From a checkpoint of a small sound classifier: width 192, held-out accuracy 99%.
Rows from block 3 of a small sound classifier, named by matrix and row number. Rows with one number within an expert belong to one neuron, the router's apart. Each number is 128 + 24 x the weight over its row's rms, rounded and kept within 0 to 255. All counts start at 0. Numbers have three digits each.
Before each expert's rows are labels from the 100 clips, of 14976, where the router gives the expert most weight on average: "responds to" is what is common among them. Only what is clearly more common there than usual is listed. The data: read English sentences (LibriTTS-R). In brackets: how many of the 100.
# router: slot weights (model.blocks.3.mlp.router.weight, 16x192), inputs 96-191
# up: expert up (model.blocks.3.mlp.up, 16x96x192), inputs 96-191
# down: expert down (model.blocks.3.mlp.down, 16x192x96, transposed), outputs 96-191

# expert 14
responds to: voice: female (100)
router.14:169147109174113157166133135113085123113121123134134119170145117146131108182115100133118119165123149158118173133152125128070122132145102171109109097086135132141138157119107135149152128166115094105084065176131149147114132154169086106129067115102156117148136117119132094142143133108151158154
up.0:102123134105103095100129142129170132146132140140096132104162126109125157100149150088114133082146099082157077152105137111153119129072148103160159167124130083112122094153104119120099132054143155170183146116130143126133135118148122133120132104157097119120121127112117135086115167139109078062
down.0:145164124135116147107084142117130101072130158117134200116137139158097132121099122137127132145169143125134149117127146109136140124110094154094089109087171171147125125095166120145135152125110172141123115140164125153122110166126112087138206094137134110133108117134105130073126141153107087133
up.1:104122137107143117100139084161147107130111137125115098102119141115125176109139146117177125102106120102137123127126163133159132081121142100140126141151137106131117121181158133141076131109179134134171148103149142128161122112097143140141142160142102107111088157148120145110126096160123095109
down.1:112150105141119117098128106110119097143105097119113106148154154134107158177113166097158119129101171111097142105147107137089147098134137129088138084152164112146164081157135121154145160133158116109139104153158152114126105130152159083144151127164146148105138075088130155144152149143095145161
up.2:116150164145109072089123102167164146131110139139082144137100120122104135121129138119136155154141126063159100125108118115178092111104136093144135176113135115166162134139133113085099148050142152141133097094141128114131144142135142112106138092153095112130110153121126147108130134132152097071
down.2:159136131160111096129128124086108124093123152120124165137168124174138173146108116137130121192106122128080132127136151134145111147179094110102109163133132182172097173148132130161115144124123125098133124156086165124152169137134134113172135196147154123110129087124158115135148123129112126104
up.3:091121129133133106086107107143177144102146132124121132100126104115111151089151138099125117081150100067140126134120128115138124110128150077173157170144131110110118132150132087108098110106164176151158134109151118147152135111117182130124137135162122106098095125139110152091102112141103086074
down.3:101113164139127147131162094116111173120119164155145070142136161160108121119164145117147111102146158087161117107114123128141128122120130130155105144150139181122136109146147129190121138120169139143106152116117128133127152110103128116195136118109141123129143125109093112118104122137128111165
up.4:092119166123119063129129128122155126107164115121115131108104115142143131101141134129141152116105093087132105147099106102142111121153106094175163166119155107099133119125121125115135128086152164159167182103141120129173119111135143124086098097163104138112114164106121164105148131132080129077
down.4:129120106122122140139089171162136155111142124127137164098133099160123134106121124168104108130141131126164182114111131129136134146171088146075142158118141123126102121083124129150125150130099148124123066098114119123103076150149145122111220127116140151134143142147142109086106113144128068153
up.5:076096142102133105133131115158182142129112109151107124120143128109096158073154200095146134096138099093129084159121182083171121119098149104185152152130125121095130100152107127123117122107136151147158151098110142112160173096145161138110170130148112104142117135135109146097127160142104107103
down.5:144141140135147052115111106150125131133118127130147081078132118114136141129118102168122120133086137092142135140151118135043139143134127158108116148179150140090083151121146113163134140096122123135088073118101120126152150114147092125136075128096141122129134098108143131115127107128124131188
up.6:108103138128114087075129111151148119123100165154125138147124130153106143113106160094119093097130099070141100158116113109162128140138148071119152147144136145126153141137084122126157120053113148137164103153094118153132082128145132147127130108123114149172140128161154135094118133158119155116
down.6:166175140188093138121138113157119080105129095179104130117104140148088131125110117153124148150137162189100101140125160132112149110138139123118112133131118120132107144115163098138128127085146123134069141141137140112104109122127108082099156127114162145173125080134124105141121132134101099129
up.7:122105153112135086106126139138164155148132125108126113110153155114107134085161139095150137102149111064132127122132106126119142121100100076128149136136126108129117118197151122115088133086143155137152141109128106113165150126097111144134136138158101114111123149135131142126111127146135119094
down.7:132113109097110092118136154128106123128131113144101155122111150151136126126130181107130144122115128115181155121112136142143145130085165131120110153134133147131119140061128134119148134094129074130117090110114089109106148110150080132086081110141133130137144128188126088087143130094157086099
up.8:099152126153097111079122128124188119105138141138152107142133133126108124109169172131147124089156087076101111119115138121158106109119154108157129179132128095131139108139124124125095128068153138150180144100159141147137094120137139110097153138165123105142087106113125120109099144123097137103
down.8:129134134116139104140130102150098158077126086124118088101110132115125146103094174143158126177087125145118145109108130096107126114103126106106180117146118166148088204090139105149143141193121121134096100122107161141119126094108106136163143138115112141139132168136153119129111131127120100141
up.9:136115144124121154112127126148158167115122132100128126076120104146130196101149140138143144116164135105146117133164099117136124100114139141156130106131137146145146104127099136124099127011140136171170119140137135098171108144132160127152089130150141132129126094118129133108131116132101130102
down.9:129161152154143159133174132120065166118110169118137054126118111094170148139101123117102119123108113135122140116127122135110082115154128140152103153103087106125093161125091121104109105172110104152066145103076105120155128162134129138165144140129104163155127159152121130131140098144128155161
up.10:133133125103123090121137114177191154133104135126143146110128140137104111114105154098122134153080143094084135104181117115102137152131159128125190099156107111112136145134148132101151148126093109153108107139106136116100146164086133149138136115174096115141153141081097131096159151161094108142
down.10:134161130140067128150136087095121142079166141135117145140141139135103092150138101124120180165100135153086135148069127112133116113122102138119149161112153117112126083164144101141151144146098087133116129139125135161080150117114131184101161142100087161134117099166120085128130095128135149133
up.11:131118135140121138079145150105162120156143128153097123127127085136130158100157127081165140128124109085138113165110162149118163134139084129164160105137120090132154112127101095057128156070116141146193131115136160121099112113135176159096112121157131135122090139144134110112149134135163119126
down.11:117089120132062140124153124065083149122138113147114067098128116147133081088111153099152137175116142170159154133121113183121125114086123130152144161195131118142120171114104098103124105152093091119123129112162102107132124159148154140100114130126101131114115166112138126165163111144121132149
up.12:104118144105123130132144112133156126145124099143118100150163131093130124120143145131088129132148084068139120129122132145124110126144107129145137158114131143084132121126087101113080132055123135127162130133150123107088144101094129125127095136163144159115165111141102115097137136106110107124
down.12:133153103056154129128137117162103081090114175165135126065127114108100134141130169075148133127144132166148161120109108112107158115120075176121178160136152137112107136092129098151135156112159163103129154118126124130107125117128106099143123170136127123156148114155125067147089133160118107142
up.13:137116145114160126134132153127152179097149094131122153145122155104075130125135133097157130103155121095165135123132096148123112151107118124127121132138095141145149147132110115085123147099109137133138133131140098118122174127100157154185134142112114181115177160084120135123094132138137194127
down.13:092100163131109119096139156149166100189115155118125161101131116159159128143115119174087122105137139107105082135129146142144125146144157122142095118101121083116131085172135166128125124105157137154154139116122139128148118115117116129112104137164111108127086119144142096113142126098123081081
up.14:155110125117107115130128116106173140170151162118133098140121122120124114096148087118113140125138097062129132094114173102184150123123137104144134164088096130116137092097131081098109116073117160125155087130150093109130116100125127092130125133102151123112130130101100114074142134136101106133
down.14:111118104137117125177117128118113138142115105137113099114119151114146149104159116104158123151090158111143107136077158141100123102145129156127147151106163127137089164134142140132105084177097122135133138075122152124102131134126121143147109126086114099162166107136136112126153105149113136134
up.15:122109107123145158104166109150077131128115130136130107123133132153134126099130126117134140164102108161142096126141112138096098150115101130162103133105132180149126144140115131169165120143114122129115164127125153094132126143057148180159115127105132142134079101145103155115143127133110139148
down.15:108072136143142110117128135169127126161151122119098122114143123107120136166130211141113131143111172127093096165162146129099126126087142107120143142149107121122127089131150132112146129163117134169117143116160129148129167088135127107106196129174136124122134100093130171114129139102104133125
up.16:131140125181157160143102083117159098131135121119162102150156153146168109160111123127092127123187139133123076147116101124110139153120116106126144113101143128119118139139106163206122135161143097122114113132098167140118102122117074124119107141137129147164134168111183108147138126181155134181
down.16:106059142147162127115129133136102131150138110112108119120155139127125141157146187139089156153131202122111080144141134121097127130104142118109130140153125122138122075117166136110122115160151123149136140128150115130119168102147134123115187132169138114124130105111139198120112160130088133111
up.17:099105132084124127103155121144167103122159121113131136099136121102140129108148185137141107120143107085152122133107112126152147149115110112119132169131131110118096091159138120109084180081155138119183129143112114132128134145104098130102151136179130113115112148151126154115157100110103120107
down.17:192141082092129150119107141112122172098196138123129133118123134124077099124181137121145088106170121142101176136157106120127146173124132123121143130129147130098120125087118133100133130128128129126142154083135080133107136127138066095120127107129111118115135123149150113131092108110112121180
up.18:106127157134150147068131099185161140129107127122142161117098121082114154120150125141142168133166139087162142118113117105126143086109104082122140138155094193110100126117096103108102115134162157155167090142185136140132164113117144148130122109148127131107086132100162099115144115147141157136
down.18:125115148119087171098162114140083132130132095144133059119144146127114130124164090113097135198116129151106089145117138131133117125127117106156174123151127090156118146146097118126154152172152163146124128160106117135161112119157126106117139090186096149149171091125125116097122152115114180127
up.19:142098166092174089105141112128138127169103108114170127121156140097102131121154126122148160129130099140113129130145112123157125147116150084148161146142097123124130141166161146134085092075151120118154133095113138115151098131138160134139121129148122142130108130142149145069110107186116105113
down.19:118126108106107095133092118120107113107129155146118142132142093156108090093068116119112114149146107131121122110142105127144151080129083111094121147128093116131086125133138077129121139177125138096120168159173144097114070131122091130081113088116094137172150146168091092103138129175158079102
up.20:124127114084146086106129095114122151110163146130096114148121175113136147123136129118130144108108126063110112110139174133137159135131163122137177182145107107128118129156098119135093123059147082128148123114149095137115128148140166141080161126175131138084112140109102172136085109095118100102
down.20:126103149113108086118105111152134143118142124165138165124134144114112160119135108129143119113109107109125130156125164119133132146172130150143098153167126092091132090109097150096075153112107173117126115129158091138103130129154093109144109133146124149157142142106149065136128091127111133116
up.21:132080127154149139058127150097139131081131153163109152086159122122116145094117154101137136157149108125148122093128133170124128154145118107145165107119107103112157118158160103137109111059158171126131115118163132131133137153140160141110098098157155154126114117125135138102093136161111166096
down.21:105116133164120151184113155120131145132144123111100107135126101132083104147123146141147110137112135172172112107118129135144110116125138124108126107157103162162137141150140111176139153173164095139133155144136120099175141167097112119132140104146123097135125152174180092123137146112125099075

# expert 6
responds to: voice: male (90)
router.6:121122127071144076081087111126126108114129147099155121079111137135121128092113127143164153122121127109158117118099117131191152117142133110117140166171134137133097115115171138122108129133135175125127200093142131145117105128087160148133190158148099154086116143146131147140119110149112100126
up.0:130133163122109122152129141112148152135093143130125141063122133087118144083148141114091130089149113120106126176131158105100110155092142085129141144144164124105098100122131086080175103073112146174139123146134123107146169109119125135114087127125131135136143117078113101111095171114113110112
down.0:136123129132170149130123138120118120142136126112170126095102155111152131100120112187179161124139178090127064097156118149147152138167110126108115141114158125163104091119153123121119102123112130120140153142177120181082152101106122103105141165118106146080127134098116189151124087163142148145
up.1:108138143151117132158135133137134111138106116138115152145157109153149154164112136113097082133158119200110134164147154074100113120086160130146178101116142122109151110133090128155152107157117134156108087137110145118161152110151093113101097118127159116177189135131114129091130162110117182130
down.1:174121121118159110150119091131119131136142142106208134148105133120127101139128141155129142123127177100116149085146106171140169125121108116106097126115142175127063159137138148133132152104124085140141174118147137123113125168081152143155152147096138124128136133156130150159115107133159115170
up.2:096123154139123138160150141139151141133106079169091144101143127115128119125146136146136115103145109133105115130134113125105091143154152101146157125105139127095099102153107147121149098154127086160141125140118134099121158080168129101125111102101147083134140104170113127117120134096088154090
down.2:136126086092135092070113096095135168137161188155134141110117194129126123120107124126107142104086144132149152129118116119143114141055086130136129116169163112142150154115088100116123140086142138141119166122139123114134159166125130128161099134141127142152160144106155122161123144099116138137
up.3:100116053145106126158168134173158151172104089160113140142125095109145165139189138145109137110098101165103128169114124158126141099112152114149131095143104111136157133143120132129157106143120128135115118121118139170166152099141140102108120091122146127096130108111114117124115123083093138107
down.3:117143099140159140133140165133080137146177085126160135174120110137155142170129142129160146121135101130134193123108136098123133114116117149121114148143140157154163147121163098149100139131170108136110142126079154143079148180106140142136146124099126154082149127099128138124139135148154124127
up.4:111115137178088145175136116156123149116099112150105146113131112093105115126149160176118135097111125137119096125127142152065092090155161120119128113143149093143123118165108120132149117121147137118115113106087094105166122133186109091122116093144133070124116128099113150099151123123115120092
down.4:110103141111141149143141083114127121060169111125142127135130153146120164139139167100169136100134145111107115101087120144160140098115153119158144112156107135156125127111143091127143102087128092109112134142145143155138159153105123178109143120120132113127166159125172101136120139157137157136
up.5:094117134135075137148147115136177103118117086165092121137123096134141144160132132115124141110166110213103120174130145113133112122130148104160142118124122124096151113130135154112182090140144078130166101091120137085163160129141135111103136098138137102147112138125128143143083124084141142130
down.5:119129109132159155169135134127127102123156104157100129091128177095117116124113116131115159148119135087105149119132066134095128129106122156094112140111111165134154133103162142120141136134103130126133147101118164144142128126123113150180120148096140129128122152125169169099140121103159124117
up.6:113103147111096121147139154113177155119110126110128149103134141103138154107136149109100101109141102127096142159112162082097110149081136079144132124129176125102123091143131096105163140082116148182152097142124093127148167122139135110125061105144145144157152130117136102127125201123107127106
down.6:137115129135168157128119120127127110136142131112184146121071161120154111127121102164166169142105181091133095112143129169147139137124112116111089165101136133163101111102143125126135129110103109113133173125156131177089152147104113100141174161137099119094132156121114166161124092136130163131
up.7:104123118154088190186115149131134155143141085130099118123162114123144100123155151109107112115120113124120119090138158102127071131120139144162143123062096134081132122135155126103151148113111125109110129101160129116119152134149140137157088119118171079138130130134130116099112163095127097084
down.7:102132132191162127142124116131180110133126124143120140165094132111093107137143160156182126118143147168129101150102170153126111143139160112136101131109099121166136178116146115079118119170132108168129117148119105127125129105145158100126102128162121095134187153149104139155111153154106116133
up.8:142133127114127102113104082124087077137117145108137108144135134171148128169101098151127098169112152201151148124130152111162132087108101151128129124111120140143128113129102149198096145190148134100095127126139174134139108140115110144133129139113130135142131120170130111131157128135155131130
down.8:183113110122149116143108110133152117104128128114174103155114139104118108144137136157121131096103166080117145083163134162115139109136104106092073126110138156126100156148118146145105114095134120121157162138127144137089137162087141117133167162104166129127134119166148148145131122160158127164
up.9:112132148153091148159131110142129135145104123138111122142172117148150155145112144144093068131120120177112104146160150099116119111092151132147160088078137107111144117158088123150136134130128098151138109133101161116149152104151092125086120116117164111160165129083095127101145150097126182120
down.9:179100104108115132098143110130135110154154152095176118150115183106085116132107112094060112102111164107107156128129124151137147117113102112091079106119135148129108173120124148137123131103124142152129143115145145090118132167124176155148138139076139113158111098152137148138114148169144109139
up.10:132122139150140139132142159150161157156132077175133122152155100139139159113169140082136098119159133115112073120133147169107154140153134109139122172136082081113124119142114134099115116121112121130151147115104110086142143107177117126112112093142102117133107090160097134106149136120115148076
down.10:129116094124117107107084138127145086138178114100140131171121137101121070129150150112155153108112146144150146128096111144119158155117101138098114145137127133121157124124120130112122146115096141098106122151155094117101157149103096118100143135121138143146127147120123120112131146131142141135
up.11:099145102140118162147142144159123105094112106147133166095110104108165120108155142098117091168120110094114103158126105115100104109123145106095110100125114129121098096116107162131146115102131080128158148160134101139101124113160130148133107087117135069117132108182152131114129115119116153078
down.11:138146094148110168123124149100141130111120094164099141116108128110125151119158165137130131153102183077125110095099129125125124170172134109136114104154120128118116132152142080152093097134131113133157101128127147110138157140112112160076151111169139121092116136117153125160143109149135102078
up.12:096112124155087153131134089171173118175115123139127110120141127088108124100160177103133134105147093100125119157158152146144127155080115122158142148117107102105153136157113128147145123089152102153152108141145121088148112114150116125116100070116124077132107130111112114079137142132093156129
down.12:104135115144181128084148150097117123094134122124164147149120157091168130090130110141179139128120159112143102103103127165139168161122137112146101167147115132165122074082142097110136127128104181124099145114135104159102143154117100107139127148142097147094120171101157152133119102192143137119
up.13:119096146156102149150162124152162140134132113163078110113120118109144127102162158182082114134141111147105107147115166159160073115119133124174163151122122099100163119148090155134153143112114128130156119075066114160119110133148106128121130114162094105170109112114116122125101161096102097145
down.13:088122131132138135118164110100160099102163123175096106146111106155154127171125116123175095163119194128089097146160146167076125132116155130119098130103136149111143127100123136108146095144095179110119132148089173143115152102140115124085141127151135130147136124151134130135110117137124131112
up.14:120105123153137136132168184151137169157135126180099134140132135115114122145160161110109152125153121140098102127123128152127113148121143134133143133106146132094128138131091109124171070104104092129135117122123109091132131133149121143117134091144155081151154092116102160121121147129104131134
down.14:115109111128166116118130127112119132103131123125160118139087141120146151111124110134180127097135134112146102123111114101151162128142143116103124154153122130145113074109167116123129087135091165166158169097155118182077165122107109092110141179173097137100138172102128147137126140148143150105
up.15:123126126179126148165130146167149117110145088118132163131140128136130106163152181124107154143143135123141153142160140091115102140100099120158117135168142119084118063147107188141095133154121094141157107106083123072140121113197116097149133134092139108094108129159131122113124126152120127099
down.15:129100141155112147100164092162120112122116128152107118109160157144118153095125160142103108144118146142130143175132131118149101118106179119125172084143143141140151144130135146124117131169156114121123149107131129148105144053139081121166103097150139134138144110151164142138105145106131120071
up.16:115156117126110168165157123141140142170119095172116122156131121151175139135164169126111129091093096137118136134135132137089141135101122177154147114111108114124114092151130158138163121125133113145098146126140161081141099106171107149121128143141112089122129136129160129110136135130140113115
down.16:113106137118141137135138134088154142108178098103129117128163139119115157122147109118121148092093166152102088104124132075160121084144149155105149158109133125133153127138131131120099138164144147180152143099149137151128069140162150140112170167156151140095135137152131146107121152151154123134
up.17:129124089132140139121140166131124151153136110158125150131133126121123094146150156127114158155154118149124110151120135145083132165130130152132140151070149135121123147121127117084152098112102088099123101099150116100110086158144113112128134059137171109112137117121120168108119140143125116140
down.17:139109146159169156139122123105135114131107130116150110140123098137155155127114102146177122116100145136112109090129153126207194145129112137115069110154153120140116074099149134122117110129133136133135185118131143152086145111092126130110142167150105139090138149120123147161165125145159140114
up.18:075135151114064123140146121136137115139136110162125141131169124110195131139151141138117121099153110128102112140155159124103102090121172095149153124140153115122135114126112131137154135117183116137138147112127138118139187131149134128152126125142147055113137131112133155107139140134153129116
down.18:129143089173110135144167131118131095082134170128148121116122148146140131146115115128106106135140143150108166121055176118158072124086153155129119124154153159158108147118113071143125135146138139146127112135107113160116147152133136118114138112122134159118127139151149140178145124134166146113
up.19:099131149156118144156156147145153153129096092147104130124148094093151158111154150122098122104134074120090097147151150103109102120117153107162157132101155096108136110155106123116160108123112109150163100114088121105148157095142100098088108114146140099168146118118108155100128156089110132116
down.19:093138147153094151145132111146151098151098105167100105105148100144141133143158166155094147095105136113138095149100155102098096103095157153147167100143110101117120083163155135153153112100153097162146101099106154119145151110139106117105100096163122103145096092117136145108119114093098100100
up.20:143155124118133102119105073114100084122125146107148101133137138173152125169094104151137110167077144186147147117136129116141148091139106152122116118119107140143120132108122145190080161181154140098115144143139182148126110146119111133137131149098131146121121121165138119137157114141144124143
down.20:179101101128150128116124093134127113111142138109197108145092149102124101138140126161126123093098173067110146078161126162122127114111115105117080120093135163134088156141120145142127126081141129118173173118144135142103154158080149111133158156109159135124137115157147146164128106146150130161
up.21:125110167113122121125139121132167152107079113131109107099148142100131139137156115070108101086120113087134119174142133084121131105097156065134135128129122117112149100162127081126130099072187130161161108104127106118133142127129070114111113105147112128158093107094120123106125164128097135105
down.21:132109101144128174112113132133098124129139141120172138117097153131123085181099135156127145158107164120111114086126151164135127125137110136083121115083147141167113128111138122118145137132108141115122156107174128151084164141107128113142160140091150113113129095129127209161116104116144150141

# expert 4
responds to: voice: female (86)
router.4:102098174104126113126150136166158142115139123149074132141136147088106145091173183088115113108144086090121107170133137131117105140110140112177136139125105106086121073150087113105136128082114149180146179109105109112144154110129165158127155123125114116129138141123087148084128163113091112094
up.0:118169115138109118121142138106154104154150127097091113129138156146136094124136104110117096118131110147147124183125165086157111118138095076156125148143081100119151149144139109161108147137177173147120127132137109156123119139090109154092152146121102172150148143126139128098153094136131080121
down.0:114110149117095104076149085118094106098133113120146085085089148150130159152146108115148111105104161127100114161109125131163111105108131100147139124137165099140098102190125134159108143104146153106131118100189138138093102115093102135151106102180107103137101145137134087119137142118162109136
up.1:122169125147129100143078083134122103104131151128129057085151097145148139157088119178145115146113111132120101098100107095158155048138131153101158145110161133143136103128102139173141130158140115141138180130119162135132114074150139125161135141131117145157118132130107149146171149125124151122
down.1:133096126156124121143115131170153160123168154146138144111159127134110120095175114088184150105163144106108174138132128138146160116141112149114109152131169162117182139138187117088102132150139138133124120125152140164128129126162108091179223123185070110133108163125123134115083097146126126142
up.2:136185110140160099147105099140151126104156098141118103164142110154152097127105101115154119113116125174162128095153134099140117131176183117136153119145127108144072126157163144134127162177114161109158169177097162150154110111150127109097130149128162174098152084178100139128169096118107147115
down.2:137124143119171143130130116142150121092170104096142118107177121117136140140171141083131188149134142109132154126094088143138125110121131121128134153122141162112172147114125117150153098120134115101139072109117095096152125106134132143157135129140093101100161143109134143103090190112126136127
up.3:137122127138123142123156178123121173102161110159121178133097122098103090114172139124109156135170118111115116140110111142108099180119104147128121144111137146120136114097104118088163101088082120147104137140129083110106147137154150140135130093133142111140153130140121141129091156138122131143
down.3:108146153167139124120132173124105105142132145126116183127166139176160126183098110163126145147159161166095117132141155117100153144136141167096125140133141122142121107105142165117131125169102128130109099114164106170121143113146119108105099139148113118132103104112158115136138128109114107163
up.4:126113122100138085099136173128174141111127125144124160132152132104103126072157171121136127106142085075111117156115107102132135141131131099177138148133116141088138110135101123112125118047099142185129163112099108117128148128113177118126153152163126125117138145154108125093140169121113090122
down.4:130110152125120135139124173123142120151140134109112187146173121158134124179090128137121117170185174158119123132146138127128155150111121172085114115104161115136125135117144131112140083133123114137121071132135136142116142109161109122129096130123137126149122096120160148146133121137129127147
up.5:121132136145106155138177178134123183114158108161097173138105119105112099129170141140090141135159118131120090132112115145114110172122123137142127120085138133124133119107097134080165088108080112133099133144111094111104139117141136127125130106125140093131136128144113139115096143125118130131
down.5:125145153142126106128123174141106122134147134118129177132167126171158148182106107159122141123186158155097115128147140125088152150138155153081132143131137114164097114104154164115145121176102121122112103137167106165121134109145117099101119138150125128131109094126177113142131122129111127159
up.6:094130107140121147158159096195163126127105097117129122107133150152144149133107147170115139118109133158153097126123155090153169201168155119111170121139138097155123170145145193147094135152122105089151155154098152120133118111119133132101168149100176158132145104118133118156134135095105127148
down.6:110115150109160109108127113131155124093135129135152196122124140195104101103119100133144153085144177086114139118096112132114139169097119111094133147105125131134141105103086137121132113126133166128142111120126131189144114148143148095169112130155126075138131133149145132098113115106105127124
up.7:116168137100122120182116112133141143123122114142150120117167083153162124088123131147141114132094148128150153110158105116150131128152183127149156122157126136147100138139168123116098149158137132110146163150101159152114149091143122081082163116126128140098103105100106147111135108124102103089
down.7:133146111102102147103116148158197164127150116143160139113130141116115123092161130100110157087158115086177127125113132169126120155126084092105139127104130098125168131129140131111137107102096160137182116125125096107071069121160121118126138113163128116122196123118100141151143113129110130148
up.8:149136144124145147153127125133135116174165124107152150149114135143108106132063157144127133131131143151154098122150141160178117149094113123119156118115075074134108100102126124143089128100132103111163128155156115184108111098121149123139102137134129099165107104154111155113126127091122119107
down.8:142130104108156094115086109137132085082137133127156109116141105135131115166115134102147080115166131133150121115122132126115154095115130158126118102098166094136097085104116143150164103111110200096088141119136131127122105142122109149106120137203079133135123134161166073094152145132125122133
up.9:131092174093186076119125095148125087128160162125111104157118115115128160110117149116116137172116155129116122157107109143172138076115167131122104147107106073108083133142150121130109150154120170149101164134117099127131157138131144136148140137131134103114116115143134127119105125125124105060
down.9:097147125152144140086120118127169135120173147106135092100148129132082154116180064122126131119141160124129144141115101140103157164152168097134144103141142124093134139103139102137148121102141188166139101151124137109118109142144143097168125118158093119141125113114119129099106154126143164105
up.10:135142118122099137160079098103151091135083173094102107129184103158126152157128152138142124104084120112116100124123160096156106123137137106142144140183082076112118122151161146154114146088152146108159161112106149118140118141141124137090130129137108125175121109146113139102160105118142080082
down.10:121119135185097149142109157147181128147081109169085105098148126109149179147136117153153107096113121127119077132145132105088139111117136072122138138104110100119123102135096179111109137100198153132145106140115129088134124119136097114112100130126099113142146124103150094127130119125133145118
up.11:118116126117120124153117148151128148103137097144107153124119102130111121109159182133078149121163097133082057177130128115109100146133138113167155126135136126077119084122093108118149117121113136168119157160100114085124163096150183137137155125141119102155128130163088139097113183113115131120
down.11:130152151150130108114136161148134126126113143128119175144172143165170131178091109121125136141155168163114115124132148108123157143118143166104124133139135101138134107096150167139143100160089111138127112143147146172113121094150114112107116125184126116135116107104165117144131128118117127158
up.12:126114166134129112103114149118143122154113141128156148149159148182160148136134133121137105105125098107151149152162132099110120132147197096110136135129097113120175107139143173109137092185109158160106112118131126134157115096075128145158122102090118154121137124150098095148148144108157131133
down.12:148098144130107119136094146143143114106104128152132078142120134111141141164180128116154103104088115123107095123125136163128134115162122103162145148135109104173109114125082159161129120110151164091148116111104152086152130073095148113123111136105124107111101131180087109122139141138125184099
up.13:086125178124117132134130122098140117159127119149165149092113069175196160088138124100094128126109107087127105125099121090134131096134107147130140144109127150140151140150115143159141137146121167142142121108101120122151143140136137126120140129126153161116088117170106101177156107114122152148
down.13:122145116120112113114144156125144124139138132084142141123079130138162130143139124131143149112145049068102104157146165123108108121091111111111144103108133133123171115099117136124142147114131181141100163138110151101105146113138099126104128111147094124139126171172121141125093119126167143124
up.14:108152093141169116140089104134163116101143102109143145123133092140160131070086119164108132128086144166142127127114112101173135123162175114123157115184133136147126142117155133113115151130133112115169143130095164147137126103130129118103165185112133160098163100119115150144184073119115124135
down.14:108101151123128089107112144140129109109140105101164104163095145088131107162128137109135132100135128097154159128094105141129124150117098121116194183161087129151130129075132138104136069109138143102166064148130103130122118098122086108132138132173120090113112162148141139149103171134111184148
up.15:152115129152119145166143190133158176106150092150123177141137108091116111132169146112128138087163115099117149142136125137104103193111121149138138104125125147111131126102131128073146119066085115144130104150100092112121147127158112131140130103117133110140147162104111129131117138113123155146
down.15:115120171157138155116140197150169105187124141131119215133136114167128135206102124126115100123176143128099142140151131121156168159141113152105121124104142111114109139133144142124121118102156099134131105118134142137142113109153100115131098111107125125143105095098142128107139112118172109147
up.16:157098150132127122137092095133098103128067148125116099106157125150136152173122141075124108094130106108134117134134168110140110135118108100119102145130092146104122125176117140151152097126138126138143152129130117126106124106109161153162070166123110131146169122131156141098123152127145115095
down.16:122080105121165153116133125138122145123143103134164150097149143166134106127135094110153155102157156106118143114085116144131163149112128130081110135137144126171129147117154096104120124134122163106116106107198143160135121139154121130134162145165066117132157163081140115168087128139131138188
up.17:139148080119157115140095110085114128150134139127152107145092115167123145109094135170133150170124099089118106111104161101121138050136144172166156116105105126118148076133115128151104133177136180155100104108114171138113121099131119117099118139198123075137146141171134122155161128126127122122
down.17:134077119153137133122095154107147127099155140140122134084147081152173115104124121141096155120153157107136141116102115113171115125135104136129146141092154167087137119117110126139149122133130139107146120123126176137080118089118126092116162085160150135110085134102164104104101114102129156113
up.18:122133187132097091117131108093100103150110129128084132114177153157127189157100151099064112175138081119140123147121113122115099104123145090136155157120093096118097081134109125133113115141136127154122099071136160164143145112135148150103133125141076117186115121099114103130147129114128103098
down.18:123151080145147127095151132115109110109145118155095133090126165098185103132139108145144069113140103153162089155120148123127124104126162138122159153141147114133126147139118129143116127142100124110135059137136139139118134154136117136147069136144125133109165125090124089120134136130128161173
up.19:087141105151161138154129153150131112091126100140128120127172094115155151119138165101104130112095129160130160144122147143153101169137146112109138102162126122112108141137164137129140080101098133138159133195095156134108147080139122118107147159146148137087134129087120118095133108015136122117
down.19:167139099108100165116132130155179141116147124124085128102144108100140115091151102093129134125144118120130158131119120108120110152143115135142138136147111122160134141145141134134155112106123149145151115127124116091107103125157096117163140100151156136135156142174096158187112170133104157145
up.20:122125131130142115149172109152118088105103088108150119126159114155150121093118106140122145155071125146145136113133086132138140100162179168120157119131142097128126140100185147122120145128152114100124142163087176147111105091145130118122158151149129123131153123124119176150156119144106137121
down.20:168092095118146141103137133143097120150090122119123137101105132094138113107144080107161114110130108099125139125107091145080125146105120120119152153131154110160142144117123095109134078103111147081160115123104116131105101115154120080153130090143110135104149144140161168151079161161104123177
up.21:168121136114087126138087126152147122135084177136114133153107125120138126118140135121170136102158110116083121153114168106136160095113112134142128108118134125132108101151165124166104147115108130144163146146169126123131156181123118129145128158112123144175091123111098077122128160148149072119
down.21:110129156121153101116101141140087097122179090116123121126132161141095156129146131113144121152089184123121134166149107132122125144104160108083137150101109145103162143069126077097139146145179156130102103173179102159175164102119154120140138134172108095147114191085146148112126131160130128125